config.toml
time_shift_ms = 50
vocab_size = 32
depths = [14]
stem = "single"
widths = [128]
eps = 1e-08
max_precond_dim = 512
merge_dims = false
lr_schedule = "cosine"
final_lr_fraction = 0
warmup_steps = 300
adamw_weight_decay_other_params = 0.05
Rows from block 6, named by matrix and row number. Rows with one number belong to one channel. Each number is 500 + 40 x the weight over its row's rms, rounded and kept within 0 to 999. All counts start at 0. Numbers have three digits each. After the name is the row's rms in percent of the matrix's.
# filt: filter width-3 conv, dilation 2 (model.blocks.6.filt.weight, 128x128x3), inputs 43-85, a 3 kernel for each
# gate: gate width-3 conv, dilation 2 (model.blocks.6.gate.weight, 128x128x3), inputs 43-85, a 3 kernel for each
filt.94 103:480481552441439504557521504480537519408559494435472512546446533473534530495534481494507469488439500533441459553525506538532435557508524492489502512462548497437480535486503487516596530550516545569554479471500551464475473479502460587477533502549557436518508444515561491530528436551556514503530580470563542503538504450455429551510406571429491442516481563518569475565530498494535492439486497
gate.94 110:551526613451515522467567495477544549479484560524532459456471484510532453433496481477588478478580585581461457570516524510516546499483479510429497452563497509479548522535501504429509479520479573511474510490446467569521479494544591426485500565455541492527584569425440473459581527557527512496492555535503567482452612485563525519464534512503473544475558500550515508531514514442439456518571501
filt.95 097:471492546538413492521499494530580478485568509510459517436582514504521472531528474527532489534448459455502502480533469498451502488533417447584453438539494529540500503515524515507459427459509478506521450454520473470480462498530596443458531463479510515514534438481474511506538558510485436466557527477539481477496522576554487540449541495561518496491443505511512515507536484513512496475555510
gate.95 099:486543518501471500559532485451501557442520477505528541487466481446494523587487464460552452480526495450523553509502515463541482469531418534476441486494499570506463555458490510472539512538458510551519562404465517450486426520510508428492566492437533454495483614387549469508460499584460488418553478484496453501561517504514493489541451524530515535470450516496513550523542523516486476401462541
filt.96 112:485514529499461523516480504572518505541427529517464506499585423500533559485509498439402543472456500456484534535502532451518455498521537473448493563494532525544444513522531438504455477516518579461478538491502498542527541600482545478557456522530543546505488406481562531487477526442507599495533459449497596446433545507480484479436465516551498482479511490476512447441485462487458528429575459
gate.96 098:418531517485527554500570478488537514434470526523488494486497541539483450526591482495541527556518499542557489551477471511435527449467525494498585515525419511502471510555570478527496484458520527447507537489485416469491482543478521529545491505489397433482491497511524478435478460555391458532559510496528444470556460521451424491458491439536509474480535421471454519481510484478500483469551415
filt.97 100:511480473489515485479533531524494529534525505540464488502457527493503471557531459501504572487477396455490499551491525455475473569545539499516441572533487517519419509396425486369432465522509478484546441453499433472482556502455543509464541486491551485516541487562518494493519479478491515500505546443458538483464444487496568492494530535460474507478548457472465490598559575440553487561463540
gate.97 099:519486534547484547515524449411527461490486528530473491522524461493507532527466511534520473539455484430413497488404448529471471528569497514541484516452510453503532520537534553492433544479479505488585498524511514433464489474534453506451528563450468510539476462465541529477551531446436513578498467565449531429414464458574554494544462497549485536515494472429511429464517407509536486475542511
filt.98 099:472526502526524507567516446552512453463539484557559518563518497486530503435546473492513559563453488366531490470535620540401485476554543536572511482452543480459552483470476536523490450416571484513494511478589497502481469527501564545469463496504479519503513548522443465550462474508520481552588434552526551520445495548441590501498596544512479491464513563468481466587542485488501537505464482
gate.98 097:510563466512456430558485463602582505473547504549511499476485527540461496502568519447554466579482437435451512569490440489527490528491490457414481493462602472529501483553541477506513521493553514415452552501446479430472568477464477489524497622493511517478531503501500520468504506480484465475562476524531477464468504549487437576477478514406509492477513492485407583467479481504472549484389514
filt.99 096:546588420479442481495482431535468456457533541442474490558459453531531519470489496508542447526490525544585484551532445551488487553533554578473508563523475496436440488495560584572490507443499538483482501520484434515470473568580592500542514482479512483487470455503521512505480431492545503487509523441491456530484535479470481523523491434473503452521541477490495539469532480499531527525475500
gate.99 102:432503470509450503597495434487490421451511461562499521554442487472514466536542500504575484510544509460507544504603483521570472528487544500541440537470528508551491491504461473576545514540517447512528493496436479490534493522480552548451465459537517546523462547489429492584516485503510509533513526529500474493527505485463482455456520464521553465546475417553479516452517502481391545516546522
filt.100 098:485509470482492478509477449468515526494514494562471477617538474553529523487500480479514458442535516530500520469492486521479451475499468526443478515457512510415554467429519498553545559567525533505551535497510391462501447505541444497450462580424564563490500596466492504435560578549479475536579468419490513538529526507496523476507513476621496572499429500568413519522521491499496518516471556
gate.100 098:496489571543490480455530517489440457451542531517477429493499483498605458484546563489490497514479491437550528437451441438497524555431466463498550489535520509506517527540528547493534548515547456469515556502570539545504466425510487450475548530540518548499429511465532457515608515548481508442450508556510552492460459525478464456418504447491484427488506531538506472475543480524502482510476491
filt.101 106:509502502522492552499530473500494486489493494543539452507454488473515498496537533537504492506461498556538453543506543541501563513467470531508452493496384480477540558489521536642483554508517500490547486477520529539512475521490558470533477534426419467507524486556430613494480545545518446442541529502463399528530548530532513508443594500544431468514575534535504553537479517521422443475513463
gate.101 102:442521524460541515505565445526526490554514421475498461493590508442464574485573459502468435457515505520507425485504483396525519419505518481508485541567460565531446462520481547469459497473470570495418502468449481554464498610523497564502521556496540515457496510508502440495512499513499488527547498557527558497460478513437507572444471532514461468533463497511608465462572500470501530487512556
filt.102 103:426524474524490437495510512433529485438543460500455528572489470530618545434511501522494470417506447501473544550499425468450549465499497479546485466527476426538558498547485488498548517491505532480456463522511485508499502537433537486515504478503489573469453501478550521444503448508533445454493603507485537475484547516459461519404578533497603499495533465535531538458496464467480536516567484
gate.102 099:567511497469501399437530524511527490518430476478477508506492497448508569439463432475475454546480481534497474404506555478485513560470543460545494523510500513558480583558524511509529487605572508495488468521438506516468522491481480542460430488513433560530525563494499531511475505543490540506507481556438488482550477482519494354546505585560474504462445498548554440497426437465436565541458556
filt.103 106:483530478503491483531494510441486497487497544419490540606486434513435458573467484446456501550437519552436481562461500518533524528484508571438519541490455556390464500486423532537520545498502484510519506513448501443429462512492429546486571474471468559490447449498426535528464438425549509556560544517486519470540574404499564479474457488480562512532522475509506531537543467606431526593518441
gate.103 104:490483510439476485557425456474519526487559522500536486451486478546501441523495514508541452527521563523525513526570495501513438509444487551522530519463518500534447450519508469557457500548521573545549461511492524533578526414554531506519476489582457528485457585527528539478511564458477507504497537501516540489544483477546521467544524523511452501463504533483531489597478451495439557484548506
filt.104 102:365438486527537450500458538488487513434503534461437495500578545546537582482488443497413503549389428477509510515541527458533486509577470588604542455491474465466444479506538491502493498529464525514492531541506484535546512516538423502490512523457573547588506551513550449483562508521424455478508502449528536526507507504514496530521585498505479444458511463550477516527500491492516538445552482
gate.104 102:529546558474538534523488430536492482504502490540581530429482548443412487580498542515453470595455546488518515472481526481560459516507481455428474487491448512467596523535446426548499526514482519523531550509478524550503482559465537578538477551520445492519436497376524492453579469525570567530502466488530507496462529538578449539436534490531520506550500537518482490472396560484371483553531518
filt.105 103:451516481521493552526511522555459498592566517524485490486521487525478498478562515537511495513557401445493516486470537524442517499540445456459489550545524473408486576435541558517493552536532462459521519507484591508516515463506477407507515549503526521549574567530497532457454530546456478513490544455504547534488465545501458491513538464553415491517481532493428567513481537489494458437443521
gate.105 099:458477488431419461499499477498602550522546535537477498557474504461515455418452509506465493521480452501486432505514508499453567520468571554411449456476490527477406417608572473532479539482531479442508531532530484443505492523494553521465405471451520503457512541495552557579554486491442490485476467504508484464501461463476427480486488506560519498493439467485444560546456505562484537456564475
filt.106 095:489496502508475515522427435503522440431578510547516500540509422473554433464527457504477485495473484514613541521436529476440506589561481485515544456485526464459528521481546511485494486508498469452527424456515462479433498482537518463516512498480470532531482536527511458499510532474497520577541524468504543517493455457491469533526484490425537519468419534481519510435509490468495477512476531
gate.106 102:571456476486523490488444513537565519501486515595482528465523505480478511563583509454509517518444578480436434537435416441469455502553498431492539503531501463516498427458541439533479521519582489472545512567503565497495480454485553590525514457521456489503471483566583510503522535481518479560517522439496503486571512513453506496419496503568519507429516473508540499475495527462515471504435569
filt.107 095:479559518531481482487486504554509445564500453476520508403482492519534534511518537512534498505516453473574453510452499439566542507490454467501539572519490522503440604535495482425534540500456514474511480556458456509448504535473484437463508491448538574550484491525495510564525534551509526473540514534485582567462479498512461529475475575518521478435491468448498493519442462520505464550448476
gate.107 096:470455532565496583492487467482558449489447498550555479474522562489510500523518395491425468541523490538497525522462493438592497509469579494478524481477561425522480466498474519519501512458490503530519545498516555476505496513512533479598521591571507524534518486478471464416510526499526480423472506486488555552491540542480516490411442439529502504548571512499500506499456494513538505475502488
filt.108 099:477461532504483457408468519492492544444474569470483500515578466500508460538511470501491486476551536627519459517440451582427522521539541556467544507545473524524468542483489472489492505478479496488525540520468462489472606538482510486498526612473455520495450506523469429563477517503424450534532500443591519433497492474470501541484471484516524483504510558482514518535529491461470537465502506
gate.108 089:515526551510436506484489480479533449469468516505493435467511570542453526533504501417541465489467524571458542504503461466490555430515547461494537517551494551505503470546469517449522464452485517473500502489461429534509505454509544453511523430488514505526458504488479544471428524498579554535534475577468515469493472509532470465470546447435544502442544501500433507561499477517436516557567487
filt.109 099:519538576489488509504485490499552532543469506510422468500477505445452515525521455549521544491548555561513509484495463482459467527512499482583491516471488525522487463552538507567495425475525420439487488464479465556413526497507470445525456567523536402418502559544507481521562526490519493452337443555490475533550506511528540491527480458527484550462509491495502418469519536534478570491557546
gate.109 104:475470484485579514466555490566546522517497495558421550499549456443562510516563548498511505523501501454494465480495496486442536502475524453482437546543439401515566561530498429488472558527532426505509553434498560505486499535475511585585480505549554471500491510513487468509482582584490515525430540502471502503493498479523457547572492569524466447451515501395506568447495505522498488543512458
filt.110 100:537548497510515449474432500455520507456493556540559573509488493550496538516509568498498476527554516437461540529554447550451500496477440541550519544501490497500535401513480498547450488470479543488501529481434540549507450479520461496547490523484515492460468508589556527570424447485568526465474594451581544487544536533482539491442533508532512484454410518506456496525470523493503486517496556
gate.110 088:541560483499424541526499523539516540520496496560520525525586459485472540433467537566516540534486489459437495481491523517534442603511469511462475541469467472522586506544608445497491495548582500542436468518547518438445509470516543473448514534511477444534443535465531465551524454476435533462576488542540559527529478536490539502583516525513490532443508597548435436489468501463547511512464469
filt.111 103:484544484537581463521500445534468537489438522487514499489536480473546510496525434449482532433435510555546453557504437452546529497554528481496553441498469484495500493439545452498502591494537569493470435465521481540465452516481570511466404517489541528439472494504429568464473455542517516509426562488488523516493508495536433535411499526517503564525568481515562462467489545485458517533411512
gate.111 097:587457495509488564470514530499539515461533520515528516493445550463500509523507489535520498498458541479450493492508480489528504464514539483501465521491470472452566513473574511540530457506549495506558459519532459476491554530526486521563568512605480496468510596507531522503544418479540510548424643438495447483443364522538526560508513544482511488454461500507476522520505457555461500508468482
filt.112 099:497460538481545469488496521509456577406505545510515461488475530460514503581504461362476541476480522500520569544481554541455529529583550500470507464504559455518534503443573510478468459563469555488550511503453476522515491405488506541473432591536501533508501492591498506459528477463444462495527501507584468482490556485564479497440581522486456557565479495503461522484502466418508520468460576
gate.112 100:477464455547499488530508538437525587513528540516447508517478501462514412495503577503558530571512485508479529517500488615542476506519447521459527504483506540480478524484423489478527554475499479498540484476444471556495488511538459439502461457518457478485522508505456487439530576552523533514480478519501575501462544528543536469429531519461447450427559465521481465485618559533527495603468532
filt.113 093:413445509487487503513444505520541507525511563468482465487449431495508583524482427484528466451480432466528508475492514439555511491444540488497562466507481523540510558489462554532472485521533529475441519548512449519505515512523515505485449519516413514450476532456463505597407558516495528524538443562431484539538501474520472501486505417513531489474527534488541444472556504519499522570498470
gate.113 097:473537479458490517498522491508495434501457481510486562467569502509501431483464525499508485490526515503482530500504517479492512436478490458527423497518500479534499528423569545550477471491510532530429487506504540469483400464523542496560500542568562576509540420510470454531535503505454485528477559573508517578463454579590556503524507506446431579491552479453521504463510480532601535532478533
filt.114 102:518606492460543512567492452466449543491514495543516459590483527477483538452374497536469415394472542519472423558442456508499539549476512490502541473585501446513518495511452543510503526468473478466542577529467516457450478466457549499504447488481503468519496528555493487479436554477498417515551521574468512510470519534515477449553437489490523491482497550539487564497511517516552517494461491
gate.114 097:473512522439503415518567520509516517509552461523507460514545561525469520488495432473525471554513493520497462562459459546554515478625535499405454444522513468453557550520559551496525502504484478481571404557493478453493588571523563499478533528525458532485488503426514488495540483498571529542432507506416507550447540460543517519488455509462483483494540475584501464479531543475461538515559410
filt.115 101:519512489493413534447496547510535527502478550542535509481504486482527515528474514485513510489470503455493608519490498491525483491494516424515505520527469507501566570457532483551520436514578412420551402494543483543472503464490519525457453404432550476521401539480494569522478505524533451502506539486457439468569552510455546512468546527477509486363523483468561494483471537548503525534498521
gate.115 103:453414542515475471490505484515507529525544513527510479469529463526558581516430541536443491503522446457530496502504523493510508436470546508492484437539542487541532477485568515483451464548488496538490502467469483561517508462445615492467513471511548475497489462510501540523558490534513448508537451540541508451554530497507512489452550532480451474481467524502476475485500436440474486454492446
filt.116 097:531558521486538519457481497521557497492481506522447575499536438447473568465454508535454490463405485501506491499462444551428500553454482436550446488534544455444447548485461594525478575507505456496407490517511550578460495514488488449548513589500388576549485412489515463482502436528540473455466492553483515502489478522487471477553507524552575537587515493487484479533592514481484469478451539
gate.116 097:493499490487470493552496463482496548408510500512485554550499576467528524540493494499537496560529491542529469442525476479481478523498515428526545504543468492466453524513552550497462485474571504560585498458494495519473537545438492427476507453497479449486423431421427475502482487593416470539498538528501522535539522492547455536538474443449497474436568522496540467443495478491530509491461490
filt.117 095:481516485484504583498553423528491525491502505490541463544504502541498543485568526496493542518500539473484506483506492465603488484458513524493519526593487571445507473537532471390509522491436530498484451493544535503561465494488462517434537463514510547581451430457515529535490507446509528453432519550461463513519507521519434553555483541511505493511543531433536496504476474502488523564564537
gate.117 100:590441491379578435485614462452501480517507518430515518433565486468489479512489508533515528543456519427429591534480493514518491481494512530581459433461500508516396540568474517443510542511479526413483503422459486526521494526466452538518483534513504519501482510536510473583499517478532485554517560501531521444556478569556548533465543454489515448508561463473508538458552594573536549554578510
filt.118 110:534470556448480431545508507489423549448571556485439517483451573533403539513448485552481458560473528498423539490491482522471586466515508427555505515446529547506516485483562480499485462490558520523491468444507556434537524470567455456435558479480477471458479503491514513511498484501528450518479551512468570495490499446487490501519501431508473517493539506496525510515473515461454516466473528
gate.118 095:513527589435500515533567514498507492548558526466505489446408590515518487530475484442499481497451519459480511508537512503521470505440442480552499572552456502463477401559556526477559478499504527493449553488477529419466528524540495503485439479505487506520568590513526481426482478520510579464460597494505498464581527486464533506435496508494532488531422513457447509513443478481550533481476527