A small CTC audio transcriber, trained from scratch.
Model: 1.67M parameters, mfcc input, widths [128].
Training: 6100 steps, batches of 384.
Data: 15625 training examples, 149.9 epochs.
Rows from block 9, named by matrix and row number. Rows with one number belong to one channel. Each number is 128 + 24 x the weight over its row's rms, rounded and kept within 0 to 255. All counts start at 0. Numbers have three digits each. After the name is the row's rms in percent of the matrix's.
# filt: filter width-3 conv, dilation 16 (model.blocks.9.filt.weight, 128x128x3), inputs 52-77, a 3 kernel for each
# gate: gate width-3 conv, dilation 16 (model.blocks.9.gate.weight, 128x128x3), inputs 52-77, a 3 kernel for each
filt.65 108:132113126106158090141093143172123126098150110131137135113080116125113086120158118137096165122050152168134099145154131122151106146113123152166110135116092184108158119113116142174123094152105155104076145158130136126147111123122166140181
filt.66 098:147113123105144122111112101163097154152136115149132120150141133118179177114103117143121119125173121123180088127174098098133108097100140080150127113089148107128135144105139117116095109138151116084095170156119117141141156150117150116100
filt.67 103:129146137133120136119164117112086129116165114088131127123150142104121155155155132114163169088139095138138121099182098147126160173077139116175145116120135137131147105121112102152119105136106133080157120158109167102106119185140158105125
filt.68 091:092145149133179158159099087141163091132100096113129105146066131142129116135146118098122125162124147127112128098096133124129103109057127136127115139087151127139130122115120088126127181113146142138150156090130161089134106098151094110089
filt.69 100:147094122121107173153107096125125138143115149139100124155095122151109125115178130059097135100131150098120114120135162131177093111176120151091136067118095116119119165134164138122143141121123135148141159148112156189107129126112116104168
filt.70 092:114093112149110117154178139116162177140151145154172132171161133084157117141108131101098119176126142146110127124129105137121115154136143125099135130163157155074122137138130121133126142164131106133154104110182103104129129127135083114123
filt.71 103:162131165111114097160117115149139131118159115103111144117122138140144113173133133102089126122145156144171098126085171114125079138119145145128108138107103127127146131193128103110128130137103141130094138159124121115118118154140156113131
filt.72 098:165089140110135133126121117109150120162067158147129130111148123126143128124069147149120159109095128095180156102082133125137135126117117147082130095105146131106150110117145108148117108176138137163139132075145154076140177085120127125134
filt.73 098:114178113126171164141079170099081134145118135093174115138114111114084146109154127148154106139130135152167156107113116127118124123146109121159124127157102126131159110115149133106121103113119153136117102100136133145147118129118132117107
filt.74 103:164122102164142128116165129101102135173151148143114107159147143133139131135080108121101152156146148122137148086105133117173147079141127134074118112090107132113093090127106140130126110140103112135147089125124126132156141156129128109134
filt.75 094:134080119130112135122114117113156111098126109118128137126126143123103129114103115131171119112152099127105137130152148119099129140138149155071113140098098115168097119082122108128116120165144118073140122092124119102113122138103113107165
filt.76 094:137145138117086109111146119206139107184129140115140124141086179128144113146118086105154104129106099113057106121132126069077095151103156134146141098178086113126110113104148119155176131151134140122137136123148109139111154115149132146151
filt.77 096:120113143109132160118112128112144117140109127091097134153172105142145135105158136147154143162125143125113175154141136109123166149086120120073098113130138145182129111149139112131154110115108145134139129087161102123101154108171143111134
filt.78 098:144135132131169179120130091087145134135151115144146131146161126060140124111127123147140155106194135111122142136150130171109137118106117133112094117160159114174129144153112141093133084173155157141127161158098105127099162117127108102141
filt.79 099:130096115121114149088129116136085111134090107177071122125134109125100093140121141135078122100106111118115147134141131106117112109122131120115130093144115127151138121137094118139120109160142179134127097112121117137101097150127146132123
filt.80 104:094056130111187135145062131139131139157121108135126145103136096107135145114134146105070119109107103112119117096114131141133158083151119141100091085141130105137117114180102181118090109089142131099113142139130138118121129158121125087102
filt.81 101:178067124121161141126116153100118124125142135123150119151107123135121159109107115137103084136126162104098140173113131135156096133091137164082129109121125122127129125148089100129137110169151108101154129142137155155137154050153088077117
filt.82 108:135110139138174132133100105106107136122127125131176130126146132127137126134128124161117128128122158166147141084141175135105114117072140134159129115117143162110189095116117152160122126155125151150143138056104100124150151112118131132119
filt.83 099:131109145155119115115136131116121097150172141156132120160137138137118147105116134121105155123103115159153141157183131129096098129111114144168105127118127120124138123148111154167117129129114134122133123118145118121135151126118136154126
filt.84 101:150177123118144122148107103169131127134155133188080109143163100143135083179102100120099105098095117151108158100126101149157127116120135149126123111118104110116118180105094096085125116090110149110129123151123165097138087102156128135113
filt.85 104:149125140125103108116093122127134121151128122120142133109137126103154145119165138132113110137113146169060153143149120104133138126124098154141124097108149127156118138195109137121132123133146146091146130166163113091096098119143145163124
filt.86 104:137152142105106136146113087148129114101169155092122140101144093098122122117140117140134121191130157131161136130094138174124119144096118137086113128180177146109125097152163112144156143107132118102102109128139160117090133146151131169149
filt.87 100:123152121143147161119110113118135168135128139115067113142196130107149098135194110155121140155078101121131122165119107149143116114099093145136128119152159079098115120149137158082122137075126130146110088129136141155108125130093152139135
filt.88 095:139133150144110155157096105103099124148128160144108113107119175109166097107170152127160106099132126121179130102163134097087106101118126120087144150171108135115117124132186146150127141137130141040117096139136175142118118090120131121100
filt.89 100:116132138180102156100093120130122129086141135105146122135133129190153148102129096142146133145071123142173115089090124162138111132112157150127139138083113115159123122125142133124133139162108132079139130163133130173125088163126123170141
filt.90 097:136143120153171157142118136171113156099121108123116109112088131139093139185131137123104109110100153111188162102166138128169154111156144122121122078134175125119145116137120119112114136116117145110143121131134144178115146160146097138126
filt.91 101:145118130160132167116147138113145146139146156121148105133131130091135113113080153141120097153173110158129122137161147127086151139098139133113140135107105145146102126134105124087119082114152160139161138125140076136145129165137120147143
filt.92 104:170119132134137154071140140124103137156121085120134115095157092110089089187122125083115147155165116124139145109120137163116102112103140123134142159058132135125108136160130159155153136130153136114148113157135120102158173103123135114130
filt.93 088:108108103150171132106123128153105125139093128118093118118206123102131149120159123103128133101149180133140125132103128126140083127147126126067138114120143110078095112093109145083130118066134108131107117131122161123126139146141119122145
filt.94 095:106124113154146119181097153133099149137152157143134118136153113110157138143148140145197138130192098129150102096085133138099121117144117118102127112155132103150177114076088131102088119091155100121129145103123141163143098145138122097144
filt.95 095:078080108119093088148107113072132130118089116127169121075140125147096147120147153097128115142135148127156109112120075118181133154095161090142125103128120143116176101183130159132156118178094115111150118102137148174130130117140130164133
filt.96 102:134115106144175087161076090155120128165123125138108106126096114117142142100103200146113150112128106113144137155181134128095115100104089135118137113113135100090166146089126110194077126147139130138154117092090148144123117095120164141136
filt.97 096:135137098120080148104159115142163109122095132112108134155134150120104123125184107132138137136137128144183150125099123135092143169079126115105114127149135136091099099118112118161124118166118167120114133113150145090130170144087159111177
filt.98 093:102099094146124138104124134107098107108079156139141107113134185117162122116084143142096100130137149121126144171127104133145123097140152097124130160129106133114092102102127122160125125160135135135143132124138085089145120167130145157164
filt.99 100:139129113139112138115200155088131130118164126148093111137144105107126158131124146136122118137135134104130098143148146144143139114158105109132125126098140131110144137151144127171127129167102177093155141157152104086119149132143137127125
filt.100 106:142089143152106123124081104143143126150085139106128108138099112103149104102168146114137125130156116131178135147161136091089145142093152163102160132124138126137101109145137126117127149143088094177147127135125166184070110099153120089135
filt.101 095:145131162132165112136137136126105115135080135141144143139077139125141129136128158127189160110167133139121117120135098132115161134150125165100096143060127145110117128191139154127128100213157114128111122109093131143084106113113149123146
filt.102 097:133119144141149155179137131099122128139175140134170132124116123114101153123156158095098123156160123136081129103162111118102180118126129161115119136151095173102161159103154151142138139098158124110127126103148107149144102152115147137100
filt.103 096:125120097110185128133161142116091111117106125127174140141153097159144090103162108104125158111123124116087161118160117120076125168109112150147132104155124155170120135108103131124101101165128137144090124106093099107134155145130096135152
gate.65 104:125115151120160120099128096121126130115153120171105137158118125129136139072166121106125148124148107157086110112188108126158126140146097146123111115124153131169115118124078110086106125149123142136146129116147132130148168121159189156122
gate.66 106:121184152116145133103133116159147106131095138113094127133111134151149149102106117171139165118152125114106092122206116179156144135138157143166111143133127150143139099074154130135108121082133115123119140176134132176108158067141144115139
gate.67 106:119150133131115184119141122139101134123167143146109127129168145101165118131098093140157144131113129128142110130089091140142113161137144169104162100157137148144184095152163164147122128130122134156121112123151115153128161146120172188156
gate.68 105:098128134119122099193148106138138119116149113115142126156122119094136140087120165156142101111104140100149097155117135163133122126108122132129166127127113141136142131116114133167105163108125141085135105103142151182104120084120175137136
gate.69 104:124172094146110071097098138126156131148097136098095130139155101116132141144135116155119122122148117149135119137109099139121141133164143171118139114077141157124094116136138141105110172135122129168112125131092123140131129140140150123119
gate.70 094:135123105106106123105148113099101100148101127112098115102135151114136105165165146181164127141172145125115157129126113138177142100097104120089133172157123146108127098141110126114154171128081109140135104140152103100074121157119132154122
gate.71 101:134180166163119137170128131142145169101129138148094135112118130169090116140167118120136134110111129121100131127155135114170111115128117148101146135158129133103135132100074098152120112100134096134132154184103121123133130175165117133119
gate.72 096:117132125148102121141101133088103158158171158126112113137128092153140146101158089096138144134098139140153134164169115111139158121154092144144128158132137115096156129131127094119143086119140131189130134115143103120157142096136109107114
gate.73 097:151133161100132104101150094133129143169079130123137113117090128150123095111178093165129130119157126116107168152109121109153177090125139130160107129152136108165150108163116116121135113121164167143124117112130137160125124145153116109135
gate.74 096:145145134148128103127121074115070123142099127160135132158129099154119124101105138112075139093137161110114127102113092117101119125116154144171146089108152122102147087115148128087125120170133177134144172114130077130103159130091119171143
gate.75 098:105082117140128110164059114138161118110096159174098142126130147134136151146152151156136139097147106136138116109093167155170139119096132122143117174096139119152128148109141139093134100133128116165151158118136097103112128147128133162121
gate.76 101:131137125104159070112144148172143115109184117189141142141141122112146095133131137162126072138093170112133088174118125140130136127148152148154122116131112148124153101134128130116106136101120158116109118128104103131096118119131120099157
gate.77 103:162142144153125112134110164145080157144141122113163130101105131084102120122102126118081114141166129112166113114115111124104155150145118095097137080169127115145128123107135144110150124194130088141120125131121141098123126167140149114148
gate.78 102:140113128120114109162116120144098126147152114086143171136115133122155150127136109153125119145157140145120118119083137148095143133123162080126122141096148147149125120100144140152117153116126149136137131191135135148117136192098121121142
gate.79 099:139115090140160091136170139100164105138113119118073144131092105196123184139108129144089098089104149183105115113109128102134126137127097112163117124127140132106136145159174110102165132153163112151159078046112106107122151158112145166145
gate.80 101:108055138098159146111170118147100128134132087151161153124156152138167145138124137100136086124149177117090143115129159105131146138110146105091100120151078175177120147147141109130145103135130139166156114132129138137131142122124150140141
gate.81 103:115123131120141087104119143129117157133115156111141143120121143091138160076158144120149132089081174101120142175116121138105128121128154123136106148133109137080138145075125137121148159136089109179129109142109141151095141087156102127142
gate.82 103:147106159098115145147112128095135146123124138115125155112122143173102119119167120113140131204083172110100129168112115127198138149118154153123135103086132178111121104138106142126084134142123136107152133121161132143169147077096121135107
gate.83 106:174150160127133138121117146142150118142140140168141145156116153118118083156176118183126106100175123114076106134122122102124121161086125122109128124090135118144141126127099134091133137110137104166109134141137134140083119130100146109176
gate.84 100:135158105135166094151113117134135131154093116149151085145130117136134129110115094103130115141095147106118120111110107155155116137144125093153098146124092149142123123110131092157103115165076088147110138105136133131093127167137143087154
gate.85 100:143101160154119108098098130145102125095094122095137129083132123114089133123106141149143088155117131125141109136124139123172173178079125119146136186112083165117153146124148165131114110111090133129157141168097177115106144148134157161153
gate.86 096:110136112132121110159099136096043142161136123080161081148144137112135113159124115122141138112107130121146143146133145135127144142124128149137144137127127118158164109106134140162119129132135142130120100138124146122144110104171155084129
gate.87 097:088106148147126128093110147082129127103054133176100096118133145115104165129142114135159088153108156146135147121105163154142101136145162154100167135124149155156141111102127135146143126119122100139111142096086081165139172101125167110127
gate.88 096:135137126138156137110102086161098118161130136126090098100150159153134092119143140107106123100165136121133155109150181123139114116128144130108146130096096123154114108181149130077169137160142169129140142139140131124099102111128119136167
gate.89 101:125096128133101121095110135135109175118120146112121110121103149131139097125149127121114085102143175159091120140152122116073129127080154104140123114151074100204104148107118102119135097149129076181143135121151105119110144135137135138134
gate.90 098:139136140094154137125171115140181165102123111147151152141155149188088154124153130123117130153108144107141124123128129132148077079146105141135104096085115189102099104123103091127155133104116127129139120140138142127154112187116115088108
gate.91 105:132095134136123136122133096101147152120128106111141111117120155107131121170141114136155139120084098154108105109132106103109165139165119116098155118146148175133146114127122097127149108137131132171137112118091157128153120122125158106121
gate.92 100:164105101135111122097128119138153135123151116093131106151169146170126157149129118156122121126147153134138124160091120131114163172109121163102138116081134109149130123165120143115108134145155132065121108136140094124122169103156116155140
gate.93 095:110138143133081084133157108158098121129153142131141099139120126115163122094142109153120108115142126143106149125135094111136131099123115128167108129163124131136099127165140142114114189143149123117135161154123169079157138138135130182121
gate.94 094:109141128123153150131084115109108104128077094140104143107098101131139121101130163100165123126128114138140163116120123119167104136112137121095117112123112109081132127123102137116098126089131140108156143127149117164118146200141117142159
gate.95 101:136176095122162126150119123126110096116146114073166100140124146146121142139130101108152119171117166126070161139138072144197145140127132134119140103122116118152154135109114123138112120116126118066149136164144117116172131147141122155167
gate.96 104:154099171093158132123164090114080109137166129105132135125133131142116157142157109110100157106133114127102084118118110124091122092120131162100127073157121107129139129141101091084106183108133100183141111107089171081119092126153156133127
gate.97 102:146109129150158130116114134112124122120086118115096105104155111150169130105118091128135138119118089147101136132154120119152120128129156124107122133163105136112153166130143122058120140141107106122147147191124134187134136169124132174107
gate.98 094:123122134094122132082101137107153118122135151118094127096156117125084158084101123104130133096107115152082123154128122115180170112182109161122151155099138122078126145143132141140159146167176123118120098154102116104092079164117132096130
gate.99 098:115121135151155135151172131136125115141157147127106128131127134134126123120112171149138125142124096135131152116176152129127153071081099144105139086127148106120095113104112135111123109172130157139115161114135118133134157129107115177121
gate.100 104:156108120163168116176100131140156158149115176150173095092124130137123145129159122112106114117122110137106131160103140105133127121109131123132147148134115162155158167112151139119154158141140169123134120159161072154091109115096147127137
gate.101 097:137188089122091134116147100130089115162115097107057157128113158147150113123093135155132141116126138121131145137125130134093128122137125097114121145139117138114120120135109128142139148094137141099142132146112117119115113123122154152148
gate.102 103:108133140106121121128094125116101181091133101137106128128171142139109133125132128130121163087121105156088116135154105136179144129115141116147145140133111158159139138094128146148196161171101108137140097141147113126067070123153130177116
gate.103 098:142147140103081131075120091112100113123113114129124091135151129130125136107173124131090165124170137096100132147117097093111146133077115108171101118153135142111133146115137108136084166146154126104089126126126109139128159126170130105132